Weights of a small autoregressive pixel model: 6.8 epochs.
Rows from block 5 of a small autoregressive pixel model, named by matrix and row number. Rows with one number belong to one neuron. Each number is 500 + 40 x the weight over its row's rms, rounded and kept within 0 to 999. All counts start at 0. Numbers have three digits each. After the name is the row's rms in percent of the matrix's.
Before each neuron's rows are labels from the 100 images, of 14976, where the neuron reaches its largest size: "strongest on" is what is common among them. Only what is clearly more common there than usual is listed. The data: Sentinel-2 satellite tiles (TerraMesh). In brackets: how many of the 100.
# gate: MLP gate (model.blocks.5.mlp.gate.weight, 960x320), inputs 0-159
# fc1: MLP up (model.blocks.5.mlp.fc1.weight, 960x320), inputs 0-159
# fc2: MLP down (model.blocks.5.mlp.fc2.weight, 320x960, transposed), outputs 0-159

strongest on: snow or ice (68); main land cover: snow or ice (51)
gate.3 102:434500500500500500500500555500500500500500500500500500500500500500500500500500500500500500559589604500552500500500500500500477438426500500439545500500575588500500500500500500500500500500500500500640542458566500500500453500500500464500500500561500500500500535419447500500540500500500500500411500500500500500500500500500451500500500399500500500555500500500500500611500500500543408500436469500500500500373500500500500535500554391612500500500500500500500500500412500500538500407532500
fc1.3 109:500402500500547623597423447500500398500500450500500573500538500500500500476475500500547576500500500487500500500500500500500456500500500500427500500500500445500500500466607500500500551500500500472464457500576500419500559500500500591412500571500500500500500500607500500500500500521500500500500537606500500438531500539500433500500500500500500500555500500500416461500473500500500500500500539500500500500441500533393500523500564598553605500500500500500500500500500500553500382500500500
fc2.3 105:500558605500500500458500500500425633484500587500553500500465500500500536514500604500500500402500500500429500500570500500500544500412537500500390500500500500500430586500500500544500500500500528584500500500500500500500434427500500500437500500418529500500550384500500500500500472551500500500500455403500500500500500500500500438500500500500463535500427500500500500500500500500500573500500500454500500390500567431597500500462430500439402444500500581500500500500500500396500500500500500

strongest on: clouds (48); snow or ice (47); main land cover: snow or ice (34)
gate.150 066:500500500500500576500500500500435500500500424500500500500422500500463374437500500500500500500500453500500500500500500500500500500500500500500500449522555500500500500467500500500500500500500500500396500500500500500500500500500500500633500442500500399500500500500500500541500500500500573386410500500500500500485500613500500500500454500437398500500500500572608500500500500500379500500500500500500500500444376500500500500500500500500500413500500500500500613545500500500420472500500500
fc1.150 074:500411500500500408500500500500500500500500417556500564500530500500500500500545560500500500500500500500500500500500500500500500414571500421557500500500578500432500500500500544562500500500500500500500500500500500500500571610500500500468500618500463500500500552500500500500500500500416500500500421500500500463500564500500512500500435500500500500500500500500425551566500421449500500500543500500500500500337500500500500500583567500500450500546500500420548500500500500500589500500607500
fc2.150 074:500500500500500500500560568500500500500500438573474500500500500500421500500440500500500500500500418500500547500500442500500500500551568383500500500500570500500500576424606500500500500567500500500500439500500570500563459500500500500544414500562500539500500500500500415500500500500500500572500500500500500500500458500500500500500396587583500565368500500500500500500500456500500500500563421500408500500500540500500618500500572500500500500500500500500373397500434500589582500500500500

strongest on: main land cover: water (39)
gate.581 053:500500500590500500500500500567500500500500500427500500500500587500500500412427500500500593500500500500500582500500500500500500500500500422500576587500500543500500500411633500500500500500500500500500618500500500500500500438500500500500500500500500500500575500568500500500500578500500500500387433500500500500500500500500500386500500500500429426500500500500414389500540500500500500500431500549500448500500500500594406500546500500500500500587597419500500432500561500500500500500500500
fc1.581 050:500500500434500500500500500500583500500500500500500500500562414610535500500500575385500500500622500500471500500500333500500500500500500500500500500500500500500500500577500500500500500500500500415500500500500500375500500500596500500608500500500500500500500500500500571500500500500500500571500500500500500431500500500567500500500500500500500500500500413347500500500500500500500500500500500500500500500500500376592500500595500500500500500500500590500500500500585500500500500500500500
fc2.581 050:500500500500500500500422500500500500500500422500500500561500500500500500570500500500347500500500500570500556500500500425500574500500500500500500500500500500378500500500500500500500500500500500500500500500500500500500500500500500500500377500500500666416500500500500500500500500500500500500500500585412500500568500500500579500500500500500500500500500403500415394500500500436500500500500500500500569500500500500500500362500500500500553500612500500500500500500412500500500565500443500

strongest on: snow or ice (96); main land cover: snow or ice (78)
gate.578 065:500567500500500500500500500500500500500569500500500450500500500424500500500424500500549500500598561547500354500500579410577500400500500500500500500500500500500406626500500500441500500500500500525500500500500500500500500558579500500500500386500465500566500500500500500500500500500500500500443500500500500500414500500435576500500500500628553500500422500500500500500500563530500500500500500500500500500586500500500500442500500500500441500500500500392500500634423500500500559500500567
fc1.578 070:500500500500500500500500500500500359500500500500427500500500500420500500500500535590500426394500588500500553500500500500610500500500434500500500436500500500500500500439500500471426500500500500500552500565500500427500500500500500500500500500500500500576500500500576465500500500500500500500500500369500500500500500500500500415346554500500432500586500500500500500500335500500500500500500385500500500500500500500500423437500500500500430500500500427500569607500500500500500578622598500
fc2.578 070:446500500500500500564592500500500500500327500500500500500500516500423500500500500500500553500500540500500500500432500500500500500564500500500450500500500500566559569500500500500500500500500500555500500500577500378500434500500500500550500500500500565500500500500443314573500500500500569500500500500500500500500500374500500500500500500500500500500500500500500500500402500500500500500500500422582445554500500463443500500500500500500375500500500500571500500398500500500500619569546500

strongest on: main land cover: rangeland (66)
gate.426 085:500500500465500598500614438500500500500500500400500555500500500599456500500500500500442500436500393422500443500500575426553437500500500449500433399500569500500500500500500540551500557574500500500500557562500500568444401500500446500500421500500585500424500500500500500500452564535500442500500433500500471500500576500614434500500500563500500402500500500500446500455500500500500500500574500500500500544586500444500500435500437435500586500500393570500500500500500500500398500500500500
fc1.426 095:500500500567561430500399500570500500535500554568500500500580500500542558500500558500500500500500500500500527428536500579500500500500466500565583500500500500500500500500500500453557500378553500551460468500555500500538584500530500500500593448500500500500500543500565500399500500563500500500500587569500500441564500500472552500500500500500440581500438500500548500500550500500500444500472500500425433500405500556500500569465526500584417538455589500572520434500500500500599466387464500
fc2.426 080:500500500379551500500500422500500384500500500500500500500529427500500500500403500500570500500500500597385500348500430500334500500500551500500500608500567500500550500457403578500500500500500500500500500500500500500500454500500571500500500500500593467572500500500399500429500500595500558500500443500500500500500500500500500500412500425500500500500448566500500430500500500500455395500566380500563500500500500500500500554588500453500438500500543500614500500606500573500500500563500416

strongest on: clouds (73); main land cover: trees (60)
gate.364 106:500530500540500500500500500500552500570500587553500411412500500500500500456500500400500500500540571500587500500591500552452500500500611500500500500500500507500500500500500500500577500500500500517500500500500500359500500500500500500500500500465546499500500386500500500500500500500500500500585500500500500500500412441500579415500558535500500501412457500500500500500459500500500500500500500396500500500500500452500500500500500500500430500319571500500500500500500500500500500500500500
fc1.364 123:464500626449500500500500500500500590484500500460622500500479500500500500564500500500446500500500500500414500418500500500500500465500500500500450500500500557380559373500500500500434500431500570406466453566468500500628525500500500553500500538500500406603500500559562500500500481500396521500500500467500600578500550500500578554500500500434500500443500551500500500500500500500500548500500500500500500500500500500500472452500402500411500500500500500500409500500555500500500417542500585
fc2.364 109:500500525500565500500500500500500500500500556592472440422500500500500500500500500500493500500500616500500500500430500396500500500500500500500590500494500500607500500587500500500500500500500464647500500500500500500500591500500482500500500447500468500500500500500450500500500517543615500500500500500500500500500500455500500500500531541500467500559500500500530656580467500500539500500425500578447500500539477500385500500500500500614500500500570500399526500500500500500440431500500500

strongest on: crops (76); main land cover: crops (57)
gate.325 031:500500500500500500500500500500500602500500500500500500376500500585500592500500500622500500393409500500500500348500500413500500500500500500500387500500612500500500500500500500500500393500500500500500500500500500601500500500500500500500500500500500500500500500500500602500500500500500500500500500500500500500500500500500500500500500500407500500500500500500500500577393500500402500500500396500500500500500500500500500500500500500500500500500500500500500500580500500500500500500500500
fc1.325 030:500500500500500500500500500500500500500500500605500389500500500500500421500500500399500500500500500500500500500500500500500500500500500500500500500593422500500500500500500500500601500500500500682500500500500500362500500338500500500500500500500500500500500500500500500500500500500500500500500500500500378500500500500500500500500500500500500500500500500500500500386606500500500500500500500500500378500500500500500500500500500500500500500500500611500500500500500500500407500500500643
fc2.325 040:500500500581500655500500500500378500500439500500500500582500500500500500500500500596500500601500616500500500500500500639500500500500500611500381578500500500500500500500500500500616500500500500500391500500500500500500500500427500500500500500500500500500500500500500500500500500500500500500417500500500500557500500500579500500500500500500500598500500500500435500422500600500500598500500500500500500500500500500500500500500500500500394429500500500500395500500500393500500500500500500

strongest on: main land cover: water (27)
gate.481 097:554500500500358500500500500454500397500500500500500500500500424500500500500500440500500500500394500500373500500500500500500430500500500500567470589570547500500500500591377500560500500500500500500500500500500530598500500563500434455500500500500500500500500409500500473500500500500580568500628428500423500500500558598536500500500500387523500598421500468500438500500500500500486500602500500565500500550500500405590427500409500500571500500500500500500500500454500500500607471500488500
fc1.481 107:449411540500500567597552463500500500561535446500500500500500500439632500500500500500500500500550573412500500580439500572413452500445500500426500460500500500500500467500500500500500500500500543500465541500500500500500486500473500500500500394500500500500500500500500500441500403500590500435500540500539540451531500500500500420500500440500534500500500551500590500500500537435563559390500500500572500526500425500500500500447500500500500500500500500500500500398500500500500500500540559
fc2.481 106:500500559500457500500455500500500500500500500500500500500500500500500500500574573500500440430500474415539463500403500500500537425537500500500500470500500500451500500500500500569500500500500400500500500566500404548429500500500557500500500584500557500500500500500500500465541500500451500500500500500500500500554500500598487450500535500416546500500448584404413544542451585500500500500500500533440483459500541500500500500555500534582500500500500543500500399500531472424528500500500500

strongest on: clouds (63)
gate.617 123:576546500559404500500568500500500550474500500500500564500592500500500500500500542500544500500600592457567500500432500545500500500500500500500432500407500500500500500500500528592500450500440500468396500384500500401500551500500438500500599500500500500563500500421500500500500500453432566500500500500464500500430500500525500414545500554500500458500500570500500500546500427500500567500409500500558500500507500537500500500445500500445500442528500500500500500500431500481430447500500500
fc1.617 118:415500479500425534455500500500500500500420455533666492500425516500540445500549500500500523500629654500500500473449553528620500500500500500500500500578500393500413500500500536578500500533500533591500500476558500453500500500500432500500500500451454500500567541500500453500450500500437538500500500423500520500500500500504544500500470500461529500417500500553500500500417500462546514500500449500572430454500500500543500500500500484500500500500500500500500500500509543450500410500500500
fc2.617 130:500628500500500355500500500472500500500480500500500529500500500443500500547500552464500500500457500500392584500500500500500427500557413500500467467500500500500500600500461444345470500500467500500500567604593500543500472500561500500500500500543500500501500543500500500500500565500571430500500500500500558500500500533429500535500534500591500536430500445500500556593596500500500500500542500500582599500500551500448444500500500500500500500500504500568465565556500500500436500447500500

strongest on: main land cover: water (40)
gate.570 071:500500500599500500500500500562500500433500500500434500500500500500500500466500557500500500500500500500500535500437500500500500500500435500500500599380500500500500500573500623500477500425500500500500500571500500443500500500500376500471594500590500500500500500500560500447500571500500500330424500552500500615500500500500500500500500500500534461500500500565456500500558424500500500635500500500500500500585463500587500500500500500500500544500464500564500401500500500500500500535500458
fc1.570 075:574396500500448500500500500500500500500500500500562559500500500500500500500557500500500500500500500448500500553500500432592500432458500408440500500500500500535451500500500500552626500500538441461411455500538500450500575500500605500568419422500500500500435500464437500500375433592500548557500500462500500458549500500500500500500500472500500557538500500500548500448500500500548500500500394500500500500500500546500466500500500500500500500500500500362500566500500500500500500500500500
fc2.570 072:500500500500459553409500541500500450429500500500500500500500500545500594500565460500500500500500566500500474442500500500500500581500500552500388500553415575500500441500500471557500412500500500565500559500500500533431500442500500500500500500566500500563500500419560585431413500500570500460500500500500500500420500500419500500500500500599580500500616439500458500500500500500500546572500500500544500500500500457420563500389500500420500500500458500500500541500500500500451567564416500

strongest on: main land cover: rangeland (68)
gate.178 073:500500500500500575500500420500500500629500500500567446500500500500572500500500428500500500548500397500500544500500396500500500500419555500563500427500500548500573500500500500424541500500500500500500500500500500500500410434559500443500442500402500500407500500500500500570547500500500500500500500500500500588500500500500500424555500420500647500500500500500500500500500500500500448500500500415500552471500418427500500500500500500500500500500500500500500446500500500424500500589568440
fc1.178 076:500500500500500555450500500418500500581466500559500500381500500500500500592427541530500500500500413500424553588500500500500500500350564500543500448500500448500500500500500500500500592500500403500500500500500582545428500500627500500500429582436500566500500500587548500500551500500500500500569500553500457500500500449500500500440500500500611500500500500460500404549564500500500459500373500500554500500500446500500584500500500500500500566500500534500500500500426534415500500608500433
fc2.178 076:500500500500500443433500560500500500522500500500500500500500500577500500500450500500500500500500458500398500544500500433500500478500546500500420500555426500500500545427442500500443500500500460500500500420500500500575500556500500500406500500500427433500500500500586500500425500500500500500500500406442500500500453500468500500500500500500500500596435500608500500500553500500500500500500500459500500457412585592500639500368500578500409500500387500500471500500500500500500500500500500

strongest on: main land cover: rangeland (70)
gate.132 086:500500429500500500500500403500438500500500500500588540500500450444439441500423595500500450534500475452599453446465579500500500500500440500500540551555500500458457500409594447453500500500576500526500418575500500500462500500500561500461450566500449500535553573500500500500500500500500575500500500396549500500500500427421500447500543500500548500500409421474500500500570500500565500500500500500500500432472500500608578500500500500500473500500500551553500441500500500500422500500467500
fc1.132 076:500500584500548500500500500437590614456500564578500500500583488500500500554500532500439500500500500528393500500500500460500500500500544500439452500500500500500552500500442500500444500500393500500418461500500500530418500500543440500500432500500566500407463500428500500500500500580500500500500434483500500500500500500473426485500500454500500500500590500500500500456453433500500500465500434452500588500500500500366471500548500500500500500500500388455500500567500500500500473500452464
fc2.132 082:500500500572525500500500500500500500500500500559500567436500500500424500500500500500500500424500402579500500433500500500500500500500500500500500500500500500445500500389500404526500550500568500582386500500500500556564393500500500500457500500500448500530451547500500500500500500609500587500573500500500500500500500500500500388570500500500500419556405542500382500500500500500433616500500500500500500500527500500561500456500500500500500500474500553500500536500500500500500436415500500