config.yaml
image_size: 20
width: 320
norm_position: "pre"
parallel_block: false
inner_norm: false
optimizer: "muon"
Rows from block 4, named by matrix and row number. Rows with one number belong to one neuron. Each number is 128 + 24 x the weight over its row's rms, rounded and kept within 0 to 255. All counts start at 0. Numbers have three digits each. After the name is the row's rms in percent of the matrix's.
# gate: MLP gate (model.blocks.4.mlp.gate.weight, 960x320), inputs 107-213
# fc1: MLP up (model.blocks.4.mlp.fc1.weight, 960x320), inputs 107-213
# fc2: MLP down (model.blocks.4.mlp.fc2.weight, 320x960, transposed), outputs 107-213
gate.579 063:165128128128128128128128128128087100128065128128128178155128128128128128128128128067128128128128164128128128128128128177128090128128170128128128128128128128128128128128128128128128128110128103128172086128128128086128150128128128171128128128128128128073128128177128128128128152128159175128128128103128064072128065128080194
gate.580 148:178128128128128175128167128128128086175152128128143157065126128128128128081128128128128150090128128128102158128128156128128108128128116128176128128164128180138128128145156139128161128175149128126154169087128128128128128159178128128128100128097128128128109103128128116128128128128214066128140128159128128170128093128165128
gate.581 080:128177128128128104170128107128079128128033128162159155088192128076128128098128128128128128078128166128128128128128128128128128128106204128168128128078128128164128087135128097128175128098153172172128128128209128128064128090128115082128065087128128128128128168128128128128128085128128095128128096151128128128128128128128128
gate.582 062:128128128195128128128128128128095095128128128128174128164128128187128074167072128128128128199128128128097128128128128186128128128128128174128128128173128128128185128128128128128087128128128128128128158128128128128205082156128128128128128128128128128128128128128128070128128128171164128128169128128128128161128152128099159
gate.583 056:128128175160128128128093173128128128082128128128080128128128128083098128128043128128128128128128128128128128128128128180128128128128128165128176128128128128069153128128128128128128128128181128128128112081128128128128091128128128128128128128128128128073128098128128068181101128165064128161128158128128128128128065128128128
gate.584 048:128128072128128128128128128128086128128128051128128055078128128128128185128128128128128078128128128128128128128149128128128128128128128128094128179128128128128065128128128128128128128128128128128128183167128128128128128072085128128128077128128128128128098128162128128128128128128179128128128158128043128128128128128128190
gate.585 076:128128128128128128128128128151128128128128103128128172128128128128128128128128128128128128173128172128128128128128128092128128103128128128128092128128164128045128155128128151128086110128128128128128128185128059128128128128128128128128092128128128128128128128107128062128179089083128128128128106128128128128128128128128159
gate.586 122:128128128128128100128128128128166100128128097128128149128093128128128161128167128176128103128128090128128221079164185083128169118128128128128128128128128128107093128128107128128107128128141128166144128103128094128128128128128051128128088159164189128128128128143116077128128128094128081128128128128128099128128090128128128
gate.587 070:128160128172128179128128128128128075128128128128128128087128128128128162128128068128128128155087128128098128128128128128128128161128073183128201128128128128128128128128128169166128128156128128156128128128128128128128128128128170128128128164081069128128175079128128060160128128128128128211078128182128128128128128184128128
gate.588 068:128128169059128138128128128128175128061128128128128128086128128128128128172128128128128128168128085079082128128128128128128128128161128128186067152128128128073073128128187128128128128128128108181128128128128128128128128128128128128128128098128128157128128096152165103128128128128128176128184128128095128128128128182128128
gate.589 042:128128128128128128171128185128088128128128128128128128128128176128196128128128128128128172128128128128128128128128128172128128128128074169091194128128080128128128083128128128128128061128128128128174128128128074128128128128128128128128195128128128128128128128072128128128128128128128128128090128128128092086170128128128084
gate.591 116:128128102128142088128128128110087128128178128095153128128150128128128128128128175128128128080128097128128128128079163128128128128128162128128178128128128128128160162128099128128128146172128156128128128090128128128169128074079170128128072096128128128156128128128128128128128128128128156128128097128128141128128114128156077
gate.592 132:160100128128128105103128128128128185101149069128128096128128128100077128119103128128128128177128128128128170128074128128139128128090128144128077161150128128128128152186128180128128128128128128128148128049128128128164128128128128128143128128128128128159096128128128128128081128128159128128128128092128084158085088128128128
gate.593 041:128128128032128069128128128128128128128181128128128128128175128128128128128128128128128169128128128128071128070105128128128128128128128128128128128128128093128128128128128128128128128128128054128128128077128128128128128128128128128128128128192084128180128128128128128128128194128128128128128128128128128128128128128022179
gate.594 138:128128128128090128128075128107128128182128128128128128128128101128128169128067185128104128128086177128163157128093128128202128128128171102156170128128128128128165186128128128045128116128102140128164128110109100156128128091128159089128088128068128128128128102155091128139128144128128083128119128090176152128128128158128196
gate.595 085:128128142128128128128109128181128128128128128128128128128128128128128197128104128161077128128128169157095128128128128128100098128128102128128128128045194045128128128128128128128154128113116172128174225128128128128128057128128128085128082128128128100128104128145128173178157128081128128128151128156128169128072128128128128
gate.596 108:128128116128072155079087128128105093111128128194100089128128128095128139128128128128128164184128171128128128128107128128200096086128128128128103128171128086088128128155128128073128128128128145178128188155073128128128020087083104128128128128103128128128128128128128154128128128095128128128090128128128078128128083140128128
gate.597 123:151128139128128147128128128128123157051128093128085128128128128161090128128107128128128128100101166128159128128128160128128128097128128128098140171128192128128128128128128100128087128118163128128128103128086128128128128145128128147196128109128171128128116146091149166175128128128128128128159176128128099128128128128128128
gate.598 083:128106198063081128128128128128090093128128128128128128152128146128128128128181128128128128128128163141128128168128128128128181066128128128128195128144128128128074128128128128128199175128197128128128128128128081128187128128095128066128128128128128093086155128128092177128128128128170101128128128088128128128128128128168128
fc1.579 064:128128128103128128128128128128128184128128128128128090104128128128128128188128128153128128128128128128128165128059128128128180087128128151128128095128128128128128128128128128128128128128128128128128128128128128208128128167128128090128128128128128128128128128128128128128128128128093128180181128148128171187128183128173063
fc1.580 136:128128128128128128128151128128128190128180128128083119091128128128104128128128076170092128128128128165128128191128155128128047128153178087111154128162088128164085128128128128128128128128080118097128128128158154152128128154117128128128111128128128128128128128167088088128128128128128082115128082128128174148128128128128128
fc1.581 091:128128128128128091182156128128128128128155190148128128078167128115128128100128128128128128128128128128128128128102128150128128104128128128167128067116151067128128067155081128128128128079128178128059128128164128128128088128128128128089128128128211128092128173110128099128128128153128139128102128208150102128181128128167128
fc1.582 055:091128128128128076128128128170128128128128128128128128193128128128216058128128128162185128128128128085128128128128082128128128089128197145128128128128128128071226128128128128128082156128128128128176128128128128128128128128128128128128128062161128128128128157128128128128128128128128128128128062128128128128128128128128128
fc1.583 049:128128128085128128128128128128128186128128128128089128128181171128128076198128128128128128175128128128128128077128128128191176128039128128128128128128128128128128128128128128128128128128092128128128128128128128128128128128128128182065128128128086180128128128128128128128128128097128128128181128171189128128128128035128084
fc1.584 042:128128128128128128128128128128128128174051128128128128128128128128128128128128172128128128128083128128128128128128128128081175128128128128070128128181128128128128128128177128128128128204128128128128128128128084162128202128128128128128128128128128128128128128181128128128128128128128128128128128128025128128128128128128128
fc1.585 079:070128128158128128128177128128128163183128128128089128099128105128128107128128154128128145128128091128128128128128174192128128128128128211076128128128128128128110097128077128085190128128128128128128128128128128128128152128128128128178128076128158128083128128128128128128093128128128128128128176128128128128128128128143091
fc1.586 118:128128153174169154128128128128128128128128128087146095128128165128193097128152128128128128128128128128128128090105068128107065091128128109143128149128128185113094128100128128148128128157099128128128100192108151074128128101128060128163128128128128128128128128088128089117128153128128164128128128128191140071128128128128064
fc1.587 079:128156079153128170141128164103128128128089128128128087128181128128128128089128128128128128128128103128128128128128107096102128128167091128128128128128128187128156128128128174128128128094128159128128091128128128128128128128128128077088128128128128128061097128077128095128128128109185128177128166128128128128138175128104128
fc1.588 068:128128128089128128057128128128147128128190128181090128104128128128128128128128128128128128128128128128128109128172128128128128128162128099149128128128128198089174128128128128128128074128128128128089189128128128128128128128128128066128171128157128150128128128185166128128128128128128128128128071157128128128128128159128128
fc1.589 044:128128128128128128128128128128128128128128128128128128128128128128128128173128128128128128128128068199128128128128128128128128128085128128128063128128128128128128128128183128128128128070128128128128128128156066128175128128128128128128128039128048128128060128128128128128128128128128128128065128128128173128128128128128128
fc1.591 110:128128166128152112128149128128128128211113189101160128128168128128085128128128159141128141093128128128160090128073128090128128128146178086098128128128172146128069156128128128128188128066128128128128082164169128128128107128128180128128085145128128128128128128159128093128128128128128128169105128128163128068112128128128128
fc1.592 137:113128128088128128153128128128128091173128128128128153147094128128185096128128128128128128076171089128128128128128128128100128128128128168128128147128110128112158128128128072103128094128128102160128128166128152128097128128128094101128128156128136128128128128128103128128128128170128107087128128128104156109156164128128128
fc1.593 039:128128128128128128128128128128128128056128128128128128082128128128128128128128128128128128086128128128128128044128128128128128128128128128128128128128128128128128128128128128128128128128128128128128128128128128128128128128128128128128128128212128128128128128128128128128128197128128128128128128128128128075128128128128128
fc1.594 155:171128128128177169102128128128106099128144141128115128097196094128148128128128128128128163107069128128128093138128128128109128177087128168074115128170084128089128128105112128128128128128128190128110128135128128116128136128152128189155128128128099128087128128111074128088128173147092110149145128128084128128128128185128128
fc1.595 092:148168091081128128128128128128128156093093128156128128128128083144074128159128128128128128163128156128187128098081128128128128113128180128182161128165074128128128128128095128128128128162080128128176093128128128088128128169172128128128076107165128128077062128128128128128085097199128128113128128128157128098128128116070181
fc1.596 098:128128128091161128100128128128102128098128128128090128176128128128128128128088138128128078192128128128086128163128072128128128090100128128128183128128157128153085128128128128128128128091074161145128128128089128128128065128128128105128177128128128128128128128177157128128155076128128128128128143128128128173128128128128128
fc1.597 127:128097092128128128128128086128164109106128128128078128163128128128128059128163232128128128128128128128128139128128128171128128128128128101128128136128128128153128128092128128184128128128080128128128128128070055128128128128128106128128100155128128128140128128128128128128128128136128128128128128128128128128128128128162154
fc1.598 083:167091185128128128128155128128128128128128128128128093104182169128128128128128128057105128128128128128128128165085128086128170112128102096128190128117128148128128128100128128128181128128128090128035128128128074128128128145150128128128105143128128044173128128128073128128185071128128165128128128128128128091128078167128147
fc2.579 074:162128128128101128077092128128128146128128128128128128085128128128077128128090128077100128128128128128128111155128128102128110128203189083128142088128128128051162128128095088087056128057128128128128128128170128128128079128105128156128128128128128172200128128192128128128128128128181128128128149128128164184118128128128128
fc2.580 139:095128128128128128128159128128080128102128116072128128219128135128128128154128170128128128086128147128101128172128128164128128128128171128156073128128128097128128128128128128170147119086128128066146135128128175057180128128128104128128180128128144128106098128128128131128128128092128128187128128128128105128128166159079128
fc2.581 081:128128128128128170128128141128160164128128128128096079162088128128128128128128128076166128128128128128128128128128128181128128195179128128072128128184098128128091210128128128128128128128128128090177204128085083082128128128128128128128128146128128144128128128171128128128128098128128216128181128128067149128128128098111128
fc2.582 058:128128170128128092128102128128128128082128084128128093128168128128128107128128128128128151128128128128128128182145128128128128128128087128128128128183128128128181128128128091128128128128128179128084128128158207093128128128128128098128106128156167167100128128083128128128072128103128128201070156128096128168128128128191128
fc2.583 051:128128128128128167128128128128128128128128128128128128128128128128128128164128128082128128172128069128128128128128128195128160195128128128128128128128058083128128128128128128128128065128128076089080128100128128073128128209070128128128128128128076183128128128128128128095211128128128128128128128128128201128128128128179128
fc2.584 043:128187128128128128128128128128128128128066128128157199128128128128128128128087189075128128128128128128128128180199128062128128128128128128128128128128076128128128128128066164175128128128128128070128128128128090128128128128128128169128080128128128128128128128128075128128128128128128128128128128088193128128163128128128128
fc2.585 070:195128128090128066078128087128181128170128117128128128174128128128128128128128169128128175128128174128128128128128128099128128128128128128128128128128128128128128159128128128128080128096128128128128128147128128128128128065128128128194082090128154128178128128128066128128168097128128128128128128128128128128128128128128128
fc2.586 115:128128128110102115128128128128155183128113128128128128128170128128187128128128128056175128097099128128128128128128128087171060116155128128128128128128128128128128093072128063128128128098164128150077128152128159170128128098128128128165157128181082128128157128197128061128128082128128128128128128128128180128128128161128128
fc2.587 079:089102128128128090128128101128128043128128128166128176128128128128154128128128128088115174128128128128128128128128128128128168128128128128128128105128128128128128128128076093128191128128128114128128172181128128128128106128128088173128128128128128155048128176157128128094128070149128183128156128128128093128128128128151128
fc2.588 063:182128128128204098128128128128128070128069128128098128085128128128128062128084128128079128128128128175128128128128128128155179128128128128048128128128128108128128128128149175090128128082128128100128078128128128128128128168128128203128128128128128094069128128128159128128128128128128128098128128128178128128128128128128185
fc2.589 046:128128128128080128128128157065128128128078128128128128070128128128180128128128086128128128128080128128055128128128128128097128128128128128128202128079084128128128128128073169128128064128128128128128034128128128128128128128128128128128128168128128128128128128128128128128128128128128128128128169128086053128128128189128128
fc2.591 112:076083128128128128164128128128128141095128076128128128128128144187042128128128177128128128164068128128177105106128087128128128128128128128128128128128128128128128128096075128128128128128128073164128128128158128128128128101128128178128128128128128128047128092183128128128128128128158128128128128128128128128098128128128138
fc2.592 137:128128128128128140159157173131128128150103128166128128174099211092128128121128128101128128128089149091128128128154089072128128173128128128128084128128128128128128128128128128099128110128116117128176128108158128143185128128128128109128128128128161128059128128128157128128099128096094128152128128128128070170128128128128128
fc2.593 046:128128128162128197205128128128077089128128128128128128128128178128128128128128128128128128128128128128128128128128128128128128128128128128128128128128128128128056128128128128128197128128128128128128128128128128128128128128128128128128128128128128128050168128128128080182128051128169128128128128128180128128128128128128081
fc2.594 139:110128128167085100128128099106128160128128128128128111142176128128089128114161128155097128128128128128128191107128128128128128128203164088128128128107128128128128128128128128070128128128128092128146128091086096128068128132149128067033128128164128128128128128128153128175128076108128075128128128128159128128175128125149083
fc2.595 088:128059128128079128128128128128128175128128088128173128128128166128128128128088128128177128153163128163128173128128128128128128076106128112214128128128128128128128065128078128100128105084128128128143128128105128076097165128128128076142189128128128128128128128128128128128128128128128128128106128128128128128205128128151128
fc2.596 106:116128177062087164095165155156128128128128128128148165128153128082128085079164084128219128146154128054128128164128082128111128128128128128128128101187104089199128128128092128166128128128128091128128163128128128128128128128128171128197175128094128128149128153146128168128128100163128128128128128157128164128119128128128128
fc2.597 114:128128162128128139128128168128128128128128060128128102128128128080128128128128128167128128128128128128128159128153128128128128128128168128128150128128128128174109128128128128128208093128135128128128128109149128128128128128128128177128128128128128128128187098128128128128096091128100128128128105128098128084128088128198128
fc2.598 090:151128128128128083166128128128128128128128128190128128070181128128128128128128128128062128128170138085128128128128128128128128128128194128074128128128099128128128064128128150194140128128128128128128128128128128128166128128153128128128128128128128128128128128128128106128128148128128128109128128094128128128128128128128128